config.toml
model = "text-conditioned image diffusion model"
arch = "dit"
text_encoder_width = 128
text_encoder_layers = 8
text_encoder_bias = "qkv"
text_encoder_moe_every = 1
text_encoder_shared_expert = false
batch_size = 128
final_lr_fraction = 0.01
Rows from block 3 of the text encoder of a small text-conditioned image diffusion model, named by matrix and row number. Rows with one number within an expert belong to one neuron, the router's apart. Each number is 128 + 24 x the weight over its row's rms, rounded and kept within 0 to 255. All counts start at 0. Numbers have three digits each.
After each expert's rows are labels from the 100 texts, of 14976, where the router gives the expert most weight on average: "tokens" is the input token at the peak. Only what is clearly more common there than usual is listed. The data: regions of photos with short descriptions (Visual Genome). In brackets: how many of the 100, against the usual share in percent.
# router: router (text_encoder.blocks.3.mlp.router.weight, 8x128), inputs 0-127
# up: expert up (text_encoder.blocks.3.mlp.up, 8x64x128), inputs 0-127
# down: expert down (text_encoder.blocks.3.mlp.down, 8x128x64, transposed), outputs 0-127

# expert 5
router.5:099148107124168121103117080141122143103175134128094141165096108070112137100113149107128112109095125150123121145102136149167140148116141092120118154095109099167144164159114134123161090129140118097116164112126112093126154184105153099114103094131137128158124134152168086134123170123122136162088108141100152140140124122129124101116149163151122111124088079138126147121112120143140181165130
up.0:134147121145161154158171146126112100103121142139121147144126133173084085150106136130121134104119137102143152125140112132082122131167170167115122108147141136176117155109083130114085128119136179127131174145078093138086103131098098146142125132102121115122126142109147141119123066156133164091140098136084129170125129169142151161112115137114122121162154110133100147129132092081096129122129
down.0:069139098143101112154110112134148151152102145072104095122154139081085138141140166121105127161111148151079137142138141127181105138173091113133133098145145146118128147103116091153160160129119142143087131133130134143134125112121154091117125152158128114133159128123128159105102110135099099131139148122160147110120164109132158159117150164120129150174124143129116084133136096166181152159092
up.1:130131108127093075091093131114118129127134133114143129103103170134102116135150114101138133131099139121124151081187146085095136103108188109174130112143135139085134128134110086106116122125129133116119119142147130148106091139149088134152120121122148093085117107150138144163148132098122177172128116132124146132115148131085078125085129128124097156145153120144125185166136085132153093104121
down.1:120134108141133094110116103122086110145137126141150078098148110124140131136165116121148117104136147147130143142082126166119098129103151132111157099117154144114070107106119136168130141165098146124093125194115155149145116129147130140124124132091130110166112059125090109138101143107097111120107142154116098150129113090100111156138132175095089132101159114130071110111116122149081122135159
up.2:164081131104127124159155124163111171118124119130152098102150177134129126140118118139074098129148106098119133105158132114128117060148108132089092126116152142141111143123132126137098163129113110160170115164133126125099096153148111128119129160133121114110134114141165187068151100173155178132166130121165133141098132145113087117135157113100124177161149149146115111116125140123133104133126
down.2:145116110107145126113128171103129132099109124113146122125120146154097147135146129118168129131131126140126130168107151150163115149110142116126120132137164118093144091125146112129158120111144106114128120151069092139148159096109099109093150115088151136100144134082158094150164134116094150124143127152170155124132088065136145126037122142172149175157170124136147116132148119111113094137118
up.3:114100102145107159106158141087138102139113152136111119143096145139117116112157115115153140138138110148131139083160095059113138115148187162109114129161155145154132133108135108126113121108138170133143096156128089109104124129148127116133105111121108119113112121118129190141136122097127148066109125105061105138153159136128105104140098116087101169145140110183092131149140109142114103112106
down.3:090129133111132173119135139114099110170121156160163172112124143119195141159146071117147174111106140152114125149156147103127149149136123124102121114155106118132139108147118139118129105122145123145143091133131122124140100115168085112156131145156125086133186138105154181143095105161124123102117169164133143120175128120154113173154126114104146086095124115097099125153125116141111134148165
up.4:108119147172133132126147103116144159106100078168167092101151123164103134120139091147139108126102164145112101134141104154129109164130113104144141154145145179123096158100114161142094143115167116140104123113103148129135135121124109164163096080117132118163167126131131121124151125108091126169143155102134129120118138096125112101121071093073109163124124110115160166106122125124171134151158
down.4:084111116135080139149130129129112118159104123128144103154159155182146140147111121130153142136130146141103084129122107130089121100152090167135040095170153124106093104107114134142100187136126150122128108148148134141114137140128109090123109123129134130137135128143101139120107136123120163111186163114139123127138063115124091151128162101135110146120165133124103138083133094104123153090146
tokens: "." (28 vs 1.8)

# expert 3
router.3:120100158176114095155163150097152135167105134158165152119136122145136109158151145118099133110157122149158111091143095113086139133144107169131186131157138108096094110105097166112110107114104119162111141143148099126140094079121127165158121162082104111105147113113126150118123141101104114090125113141119109099125164137156084145147106096087114103145144122156123115171113105140139126128146
up.0:079118095142136141116140071114152108106109111132138129149130125085143147142135158143097178135104128111140171133178103162131166158092109121125152117126099143154153111105157161103137097133088128121084123094132146117183107134123108117097101118115150103166112138087112114149158145100132130147140108137116130084117138121153113126114123150109168131143142106132143145156170094156105153184166
down.0:137102131157139143155149122102174105139116194122149155128090162122138155154113143100122119125132129133144146107146116153110144161132123158126125140140094088121134084117112180096146104124068144141097146124131069129132083086149113091131125159110115098130122144133137144128122151127113102118121111146118128108121130128115089126133140094063122116159154106168153143214139108138126134131149
up.1:137149135114154121065132107156093162129137115127108165140133151148118073136119126130113103108138105120117107116101143105115100123146146080111160160153155106128116174140121128145154115130150103131192161133158159138097158140116177131140064141145102114111096117178127119157101146131165107128112151083114123129118165108149099158134127099152102132085099097140109137087120138133148147121127
down.1:135114155187131083138156133097103139128138124143139161143165142131141091159137145150082135101170122142128097099148102110100117120143107138113223136155153105125106153121091159136126102127141115142156123129104133130111131100083151188148105166089102115124138137127136127142120162102121136100139123104099111106115186135113107162138098132159119096133110115131121114099112154122148167125145
up.2:155113115157140184132106143124140199123107068175128081112108117139097138072126131130130126139119174135157093107114147128187111134119106125148093133094131169114147184104159149136116129123142083111133151105103114158082153176114108111136134121090136166117145133126120116118110144134135169110125138135154139105114092129111136112134129104124087130136146114148121139083141135117148109124101
down.2:129165119099119158109104125166117132104122151132106059142121130120095136108080122155135120160139140124132139147121151148151128107095147128124081124127136165138167147150152082117143150105126084097153119113149145119118156177143112096111128056136143147149117135155108142120148120155163118161182158121110151125138097128085185132141116104123095160136128143120134095102164148089119120104113
up.3:103134171109109097076133111127099172126156139144118169160157168158138109128139141146085123091140124124142089102097126115113098123168123112105168150143134085135113150150089119144142137142156115118173148157158160114082121163124165156118104157147136108097135098116118120158119132104112079155124128124114138132121159118128111167154148107160107118131103112099080131092103153115166130095129
down.3:118139150176128088138145126091116143140134103146127175134173125126133094154147145148088132084143117143132088098134099102090109119142108121130224159157136121110104157117098153139134106123161114132163143137120122143128127081093140182157098152095103102115135146124136141148112165092101136113137137105126124100112170132126087152129105122158125082131111114112101114102122147131143154133145
up.4:095123130096135144109130144094115089141147153116125137101105130129123149105139119120171118094111086103086094133148138107115122118119146092131088064181183106172107111141078096130089157159136138126144093159134132133147110103137112104108118133139148097140107118152130184132152124153097103127114133114157110164156158129120136105116155168148137147112089150132135148152107155079114154114126
down.4:151145122029120143101100148143127115104105140113120120130178115153138148110110119135151119151105144086124133161111139113173137148157130126122049126120144130129125145145191114150119161156138142102156098120100164120139155169124156127116155121160126147142122169141105102155123083151154137145119157114142145139117094123107166138137145148162144146122138185109129128111131159123106116140113
tokens: "a" (25 vs 5.8)

# expert 2
router.2:132100094110080150162120157110090137144099106151138095109128129163134112092132116114181121165120150109130132146127128102136128096139136134134087101134156165109115112111186096155070139117164122152144100142145131164133115120160119128155149151122144175089145109125101149098125100130147140097149160089153130102131118125147159148116112108113174121104162154120149151148137155115079098097099
up.0:141146114081161117117155105128175086111141121129132104152152143139137108133158125083103120144166108162123131106160067154150178124113135135124128095122081096142079148107115141138114136124099125138120156146158106088104112114121152171106125122131163125154180122126105108108135122149104138122113108083120130131147134108092144131080145110090150107166161131135108118099137124140162174086143
down.0:151135131163121136155121089116128118090124123123099127149157092134111132150134134119113136115089082133135117174106155131115120142140185132138088113129104154159124186081139099126147111083118170142110093132113083119114110161119114134131118075098167142105150125151161153168142165160144114131103109139125128099091120134104117173120113118125150096154092162104141137150122123121086147180139
up.1:099118127149153141134145131148130149143119137146103121148113165150114113098138103140117184132126165164131133130154154158121137111152072135124109114134101104152139089150152101116085145172114103113156129081128105126135107162124154103130206081119093106133099111112139144104146119141145114096138137165140092128091134169112139150145116137146161140176093079153108142120126105142140111088149
down.1:115122143081144173117148157133106121128133087094105120193123095122128128115110121109128070151109147131157073083152142107084152105170080113141146136114109115147119189111138142128118128099120131160138116117106109090100132164183124139117105151119123194125110126094117142152126171157095140102101124147128126122127145127122122106137132121136096133104095148131115177111122134116103104112132
up.2:150094147135130135143103120160114126108133111086167154179082146183133078141144122148151134128137098087158103139129170173126160115094129160165133084112113140119112115141180114132163129135134121155132140110073130145110140138117090111137147140152143155114178131098111093132131114148156083183122147091117144158126088123138130119122127143130121150109116126135157126145115175129151127126164
down.2:136132139169121116128155150124101107111153156127128111151140113143099113077144164126101126105114109150121185132129123147176118144156138137132142132095133167149152083110122148113113106112139077132111117119107135127111156118158124088141089135070113108110100165154092145134106114106132147099129125156116111089144107102153120114109136141171162147129152113179085084126142140093081103125179
up.3:161148096120062167135124128137142140103125111093121154109185131111123089109135122079137103142114121079140120122135146154108138156155103149133138124098138134148133107191158138129095129069126145163183142094152158124156135167112104139143115103138124150145179137124110105145128082131109119128125167130123150127163150154120131144107145124139171159097144153156125105106100122103116114112101
down.3:137156132111113154140151119146138107132152106097138132105117102157135118103121113145113137078095152111123106097147103137185125097134091141103068137121132092122121101125116135103137150154117115158130124115142112120136147102131107196135145157147146152153143124107155079073124165120151079140090099156131104150106187101119125148157086139132112126120134186139161108133128146119152099158120
up.4:130109128130130100109098090132104128123158107158117125112123130121092170156156143073081138147130184141172106150074098056111107109124173138158111161136122162151143133133133131109126155142134142155120102117158172120103106106125113099132137153113112109129145148102132147175115136151130102126128139169085144121111124140086114127159159137121102140133073154141094140134122159163122117101122
down.4:062145079105115142126100143127140133138153111117143134135121124146139125125118155143080138132118136123160075149131081143127110127099149130156153123123120151130137127138173130134115122144148099099121163108092146132117157131071092138120098174155134128120141098129092137164121109101090115164148169112125114138119181118100115151087134172103131150151148070170136117116108121079165151142120
tokens: "<end>" (100 vs 13.8)

# expert 1
router.1:156150146127207119118119117126156132120138135119105130140144145118127121138104115175118128121143127120109110144143139155146091132121114113119141129113104132149146143141101139097195114166119124104154129123124136134117137156147117105076105096151145090189082162122129111167169137157137148160149100106124118140103109131058127126127157143143083116176125106133092133106167111137194138130123
up.0:141145111096143157107147102103160110124142148120130149119103135086185121112145106177184148113125100137182126109108121111129120091109093100098089112132079145121089142140132141125137096128149137109114081093164144137146149104107127102143154153114131161145117086154106082176109174102136120157120139120153097132137146136169127130101138127141157166147135105102156166129106110134113140111113
down.0:140108134094128125128090161153170150144112121139118145155183129126143153158108113134111135122110158113092153092127116146108088107130157134092179118108121140174131101123106158128114114127133109134116137111106141129144167100136135145115157115135077118130131129163140111125137141112111105114103117159153078104155110140135111122126202163153117132130176105133121165099125154163124046130095
up.1:124144069147102167149130134084178134152139091092141123099121091094144122122137098143127117100130117104150113096125108123153101086116138118146137145106174097137128106124144140127070153069128153139107139164116102122161130119100145102106145119123173120146159132127108117130081179122152117120134109120116099160120096145128174137115143152111112094167154115109128109096100165090143116125146
down.1:143120125079103121170124115149110130120099123105123142138142091114111169133105126119108116150169144118132140120166114131162118106131125151164091154125125133124138150089150109119101114092105128149114124142145148097148144112152110171124079081147125148118175137132137153146113127088108124131082129102150140162138067147158103179163131140113111148155124120116080154094116091164146079083138
up.2:114130143153141133114130125113116147150149146129119132136079095136119131096101152153145139108089128110110106146120149153093105142062139138155116186102145137139124125164121103137115109139073118113084145055148193118149119121138097107115116143070115125109112116173125157175099102137130137118151110149097124143126121106142137162141126106146159134131155104150077141120107098091140126147108
down.2:164124122176168141123142124138094127090147116160153061144102115114072096090168111152107144118107129150101099127116134126133138166134085088141117141160130112139133129135109137129088125096166160181052153162126107131113117148140124116110159127130122140140094134138105117159104154115115099101121117135146122129095134137115135087165104138164162155111138112156137115155125110113103102145109
up.3:092133140159132102143105130159046142145124163144145112147146135131140153150163106098115134131142136163132109148138125164147126121131152127186140098147124133139105162141144146142115110110099111137088123111094117147132059126139132155089136091132118147097123096130141135091145182133125144134109159136146126100122163122144145105152140132149131102140088192128138098154137168137121140175178
down.3:159144147136141119084165127138141144086132143143156147093093088118125120145084099141131151109126161120179112141151138078092115164132137147142116119126114161139130101173110088161097133112115145166101122144183076143163119157171120135132139149119118118144093122107143140147126123161147127118132146148129166104136149114143156149135144111112124139066109112108167131111129118193154112110158
up.4:109154143152132118149126129111139166116153153108132158173119139125129168129096133138140070154145121142127161075122137100116127186178113144143097116125108150104088157117105093132106114125067128142095149130141126148144105142165144144167132126100116130184107141114177153145163096150151132177119092151137161166111139140091150112114104138129131145135142126166128096092131111151138122137109
down.4:170171102186162084159135124137120151137137100143126113099092090176133149161108120144167129112123121081141150140125129136142160183130143106132097150110106094113129166165114119148146117128117127160138116125170159115154137116113106121139113157148116136105136143137131098154150128097094176085151184116104121127147102108087180115142152143125141159105103138138109103108114129118164145128137
tokens: "hanging" (7 vs 0.1); "on" (7 vs 3); "white" (7 vs 1.6)

# expert 7
router.7:131109110104075162163123151123085111155096110160122088118122133166127122074144095119197115157114148101114123138129143115146134087142138140137093093147166161118119113116176099153074153130137142138144105145129135163137114125162108117136135117132155170095134117123111139108126102140145143115159158122152140118161123135150164144107135109130167141111158141109157168148130150099067108109107
up.0:120143117135149130153129142118106157105158110145124138069083131121103081127101125168161160165156164120103126133193116167126160143098190179142149137091104116158155159099121083155135116103133128127113147121098128142123154146144117115138116101084125101127139139157136129133086162111159136120112143150109113099135133111150158096127136140113158113111125119104095075138127128145094094105132
down.0:138151153144104080138141130137121105148131131120104140111170162119120131176131090139121109109136088105112140158121126128109135112124080113117110132135170179135123131071137125107149105148133193118081149142092146090123143113072126100112141129122141092123137069129087072152110123118138138107111156127153136138129169142152152116149154143136144138159122142178127109080106162136147112124111
up.1:106114134142118176097102134148112137113130094117116155089106146111097170116093122140132111102105113131158142140087116138110130100093088083107115146143123135114121104133162148157144088107105135131108129114117122154174145152119129131133089077139136141150117125121128133147114111094151123131135188148117153123170078124134134090149139122073141187103155166129094161094122098163095105107127
down.1:093112127153163143156097130123148099116141123169114110160088129149148162185127152143111141139130084122124100104148126119094123176200122125091147156161151123102151110148120141157109171088110140152111135107157128129089153122140141089134150131146129108130097106139155130168091133157077115143105134101126111149098164118115128131120169139105154129136113135133104099086104111130172130125152
up.2:158107091124118122132130084068121131116120134131129105144074151136109141160167111160148107124111130140150092168164092166112148171122150138142109128126159113105131110123098152104135117085118122117127140129131104140171084132113180113131107155095090145125115143161123162113136122127096094119119188138132166093124150127085158140153140152128120159147141126130172141092100110160168106127140
down.2:122102091122111133126085112112066111156112127090102138112079121102119167135105148110143147115134160140131109110109129139097098131122131076135084123053098125084143130147165145094139127136147154140120117142162122102140162086120127118129128113147120156094122115118139119096112130148104094118154148120145056132144140145127053109114103120157146147118139152125130137109119139126119144176151
up.3:123116127138140141181106185111179133111097152145115134126115125161091102149132134092116139097117140157115118104150125139120151094098154152170123145097131133164132126107147144130114084134099160140118119165127163106149109111155125122108109132108144110138147156141142089123114124077159078152170127129090131132113158115115155128106101076155158127122130130109130156110130152063189110141151
down.3:130124125148139188120143129104127093090147121109118136114114167130130110105104124121137112161138104103105152132100137173147125113095112123184103139145165157143134151117155121109130127106104151136157142187133080140115170110126113140111182121139118123105114143132122093136085147124088102155142146114134080123152123123135120158167142169136099079113156132131117077149156091163121139123181
up.4:057126145164154103165142131113103109150164113126170135116127128125124158149144093142134147097141150096111121165135118110134160145137149047143096150133080111188163129127100162169106158132142109163102137121140127115115127086130094112147144144132122110121122110141137122147136092114097141114119145125116155163093104154155155114124197125154129102130122130141157133146098142127117105129103
down.4:120136119096170121128098139107114088142139172101142130154110138139131120128128157173106145124163176149172100114119119120135114171119102132104095086159120092106169127150122123099168142144149196127134108148085151124115135144155117118114109147136155116116132094131130108148116133102141115063106091120127150072125113152129159082147116129131074129115134133115124185123146117149162122130113
tokens: "<end>" (97 vs 13.8)

# expert 0
router.0:122154131115078130117117132131102121134099151122134098094140147143148105147133098119133141133133150108118145117145165154144138102133146144154104119124122187118121106108172100168094159135150166150154094132112165167136111113135123124163124095142138116076121097092100143121092096159134115096142182118174100149152142134149163159131136111115154136114156143123155144140126132103081063078130
up.0:064112136109113135159153130127117094107105140128147146095120167153114099129183118152157119131155156139080155110100135164152104192118150113110157103098124112125132152111119150115119125168141091123155105108140103135113131151139131108102145147138075108055133104106104129104099126152107126123123144089086091137085109144142095117109106104160147142147123125140137128154173125153120104127120
down.0:102140122108127145136128121165143161129114139121107134088113129117165059147177131115113177167139124121123116132116127143158134125124157130117158147149158131102151107125076133153151142149119127077125113100123143130146075161184089157095112110119116111098088126109166117151085128110132095137171120097157117108089122146129143109127116094114094137085132145127141164098120164114123171131147
up.1:072139144122165117074175167130160077151173159194149153129115153127136138127126144129125149146124129166121090145128093091121116132142117120107131152126098159140109128120116128157111135149125166147134120129108122105105122160135114127163089140140123138079139185165143120157140130148119129110124114127154126111124136132087166138169097128128117104151113143115075121116119131134189165165116
down.1:103130088074099097125105112123137111104142131123106103120142109135111120127108108104130137153144115091178094115122149115109159160103159072111091077127153147110096156112130149146130136108113147125160141148111133136070123131163104093128116148142128097144125138174111116122138133184131135129183132113147119138120162158146077120140103125121125135169115106101105151121143157172096101100086
up.2:125147123126084123117146128158157108135099141127082116104141123128137121146104151156139112156121137089121082142157145139121091112154127126118133138130130160154140100152081119138097140155100162159140080105088121131096153143151167124105148095171131144128126144139113122175176079123164119138142136132132165140134084150103185129144135104107139103096187117108111083143108140143162145167128
down.2:143123141086134115104181111117117138145134157122099154129108102115102140116084146151154119121114130148103105174183170116127138123083099130097201128135127113108129100161114119136146150137124169145097119110151104100114084137114091104102152104104153111096118162104136121142115098115080133116133166106127077098110094089124142092142154092101109145113147132122139134156126091119124139107135
up.3:135160120121116159122136123125113151154115150168112128105103140115132138146128115137144158091099134178117144089110126158141107143070132131135132142137112131132103117131118093137146108099134140180101145127123126146160128103127168141176149123153158134141152152146094126108123112104118150101097168104111078053113140170111157138096114100191141150189115122133127123120161145139157117111170
down.3:131136147136147123118126188151141132121133115139121094133131127109144136129154135123096180095115086090101117183130141200138170109111103119147123118128126158098146096104087120132127188092156112162166114142150121116145124166124105101105093130145101111154079137132120157157126120129152139121145117119131141092116163107126130166090144128083152103137120118103092094140149114148114175149131
up.4:097147134134145136147151142134116130080107126138163118168104147096144114149168113086129114113175139175116107109075082091159153120115119150121181151135172126109158104163151117161138127146141143087142129113120116155127130076129131133106138106159126155136138189156143136132127139136136110108151094117136169176120137149117115117118088126151087107141114167137132150110140172156131113146097
down.4:130113123189123093108120097165141118136128141125150117134102112137148113094148151137112149146120160117134136162112136158140145141135108142120088105092144132130139115157164117163133133093082110106124116147106071144114151117132081121106172134140142104150125124143095136150162122123080126074120183101129095132154118173077105103115091121126169133148122112093161183149105106127147150136113
tokens: "<end>" (100 vs 13.8)

# expert 6
router.6:135102115097072156160124158129096128142094102151129090106143114167120107086136111121169126161114156104134130123126135109144134087137138147128088093134160164107119100110178092151079164116145138154134098139136133157138114116145117140158151138117132165095153105129104153094113095129142130102142157140150143116147130114163176146125128099114168141107161158112156138156122161113081091098117
up.0:112154138113137116164117092131115127103087174142102143139132136094100119155141142149111119128163152115126186132157188136174103120132138077124111128122135117124107115177174149136151173117141127124153088097113094152123098098118149132127167134147135173129175172102134105117129135148121170155104149153130144088134169150146125124112122094102118100124138156144139102133111129094179133125146
down.0:177150099110158108106112126154115085107157109137116157163166120107121128123122154145133151164123107120092129126111111106160099146104124140125113137125087117114139075175154135148153137150156156139123148121119142109146168152119130184147074123075123098120116126139143133113159169101136147156136117110126118113077158092097132076132137102124140099124144165135121147130122164162178141111099
up.1:123149170067112112147124132147087151135152129176146139126109152146145133137103121149089105107138101129091137137106126211099117139135113134157116142142128089168135149118155171112118117150131111112154147102074105124087111126108154117127129132166117111116111084133146100115099108143102104104126136119174146134128135067083128111141123139093110111167166170117140148137102136130103121138118
down.1:119151092113090113144110149101113125130131121131077132087106106093158076138132160095100095159087169136117082093112109130179128166113099185128169109160099135133098104114132094134122097114121107138122178117130103106154086100141143116143130140119163130109104114121124128162131127138115140136118084142149143107146120153134129131137142146120127124081164137125095103101167107167118163127109
up.2:136148144152113133103138165135190179110122116156119152136128109109099132120124096130147133121110123142163131167139139117150117114148133110138107077149136148137162105188109090141108149137121103133150133111111109132180136112092138137127117170164162128140079131146136117133074085124131117102126154120125111155217098133113125145103105155103107148113118096131108181138123150132146121147099
down.2:099065128130186143139121149105111115117147130129093083116131163134137138160170103135141103137120126068134089123129170178101132148145156118127129129106113145167112111122126106123070132129121134146143157114131093145158127124137120107126128128115122146152117089115122163132100138065166169119108145131146131145093100154118133114110144097170176127100147127163134084111169108123119139089134
up.3:160082095170141167119158170161103123099128146135115116124161136085107158142122126125094094138099161158116125125126099169131114154131124138157102062159132116117130097123142175121128123065152114159131089128125143187092128144109130142144174120098126136161095148164143100134125127153126136139151111140111138146139130093157108133148102165129128160111130125124146145135151102115135089122174
down.3:143195118127092157173122139117111134104127120126133126129105123177085125119126115099102104113139131118174082153168137134162134127157131192141143141146135135114146154104114152139118138141069080155169145124079150063167127124102140111125118150106117091141121133129131125087162128087104138113098129099140096136128125149134095131138136119112130100107146116109105140117123125130170092090145
up.4:104145165106126133175151136080130156119128144086142113119118137126123088136117120124124133160169090155118155140127137127141104131139106147120144167162150095152108125099119094136152135162172089151096154076102120110100115111137165120144111117143155149099123177107111116111139146115146188094099145128117154144115119167197164149148093162125118092122154149152125144112161143125126142141106
down.4:126139170137159094183134114141099156156140120107172127107135168149132123123114145164147141185132134186123152185136101131149110126142097109113114104139128154154134104146112113147130078141184075118139126152113159131154124166145146138134150145134135131126148173107110096127165119147153141091147136077112140098103077129105145109103121122110120090114119187135123122124133140145116135115133
tokens: "and" (8 vs 1); "." (7 vs 1.8)

# expert 4
router.4:138115123127101174106131154151147102095113105086143130097138127153143178129126150131115147149142097112141174140136117087085137156131147139124122110138141119111154119107170083134130174093108133115100118126122139131119128109112127124133192167164090149119137122126099151118109090128129112127122138142144123147105092122123141115139082121137142176089139196107139080056130153116114095138146
up.0:084102109148144092147126108144086113121126163165110089149146134132090098156123103133161150127147120159137161156129136151128153107146168135096174148133102184085155139113105142101116112120109114094077136148132107130113092089125149158147113107141157117126114120119131145137138093132120119149153125127146158071187099119144164131132112154091147139137169099102152123169126118144113105155117
down.0:140128133132131125158151125155095148141140181138129055149138121170073110161131089125143132154109116139119147122137107211106102086138109116106178142136118150108149140127147142103105115130084135140135134138157100129114133111145154151143122095123164116151111103136108114124144086154122117136133129136113151107139083157120181156126115158085126149100110110076141133177131120148134102139110
up.1:119126111129109112147141124187104113108113157147104114180146115134105113162129096105158100153117114153144120129115122162093117070128133140069156158132117161118151139150131147102117147091106117113132130134157112118104107088136157139178109095138172105097094149135140139131147094132128109150150154127117161095151074141142164154124099151079143154139162120073131126150123148131124162132110
down.1:106112126132136112171141118147123134142138158146107063154172128161080118151127064138127146111114143134108137120116105165107131066131123109100202137137118179095127145159148112128139113143090137132141118149167095140096128104111136135160108096127130144132107131156106138139150121140143144138130127120129118091137093107106207122129133124095115143120144087075142138169122144142123109117129
up.2:093164121163128110081161109166133151127097136115132117136128131115154112146136154134113099126109134133133138134096130183134112157103129102132112132125150180106131113096089133161194083114142158148143120144066144121126069139108150101127129110137106106128126146130139130160111118129137130098152147120094073111116160142117141174128145072159118110135082079166122130128166130127134103121137
down.2:115153118133105104140140116118120132152131166163132118159156126085116130147141129129131106138086133178119118166084139159170153101105093128137121124109160162162136125138109113137094085115139139096158144119128085121090117108113122146158148075129159141113154109140158123137109139135145091137105131086143101145164189099138135105153137107104114082122137118116099177171135071158140116129110
up.3:107137111115104117133079102117131125155103149144092125126152130149138137139120085052106101175152160138113124142160164149129138119112156157152181130162131138140140116172154166115133106102146081145146140145095105118135155134137149100133108121125122109092109155166121155163165115147082086109097122111171154114134148130136082141110111098122139118175094126149117166143144128157132119137116
down.3:131122104123100137104115136103100070139157138123124132133075150132158157153106135142104105134144142151088164149122111145128119128137128141161142135103098112147127090137151110116102128150132081110113123129137118117125098147156157170124107114095127101156129121165123117103070161109137163161062116171115107162123064115095078158104086108135144102121110133126174119125131107098125140130106
up.4:145111086112140140092119121111112152123087079170123116112142137110135096159155124161123112172091149140140175129130170142141067139134124152126099104118122134108148094136126134140111126123151109118135156157112134087125069125139109090116146114092117132104145130084138105140113137116110171154145111123164142088075168139121121096120141138126168093122175135098110146125153101153151140172130
down.4:083132175098154100115135151124122130167140140174152107115129124095144127136105082116130143120108117131119106132108154130163116072124099120088088104153084117123088124150108154113114146166139139124169130113132112128140145128152116157140107090091178100112129127155133128125119088127138132146148105108100159107130156146082112172092180134132108110148159077099123145134109118141092171145117
tokens: "<end>" (100 vs 13.8)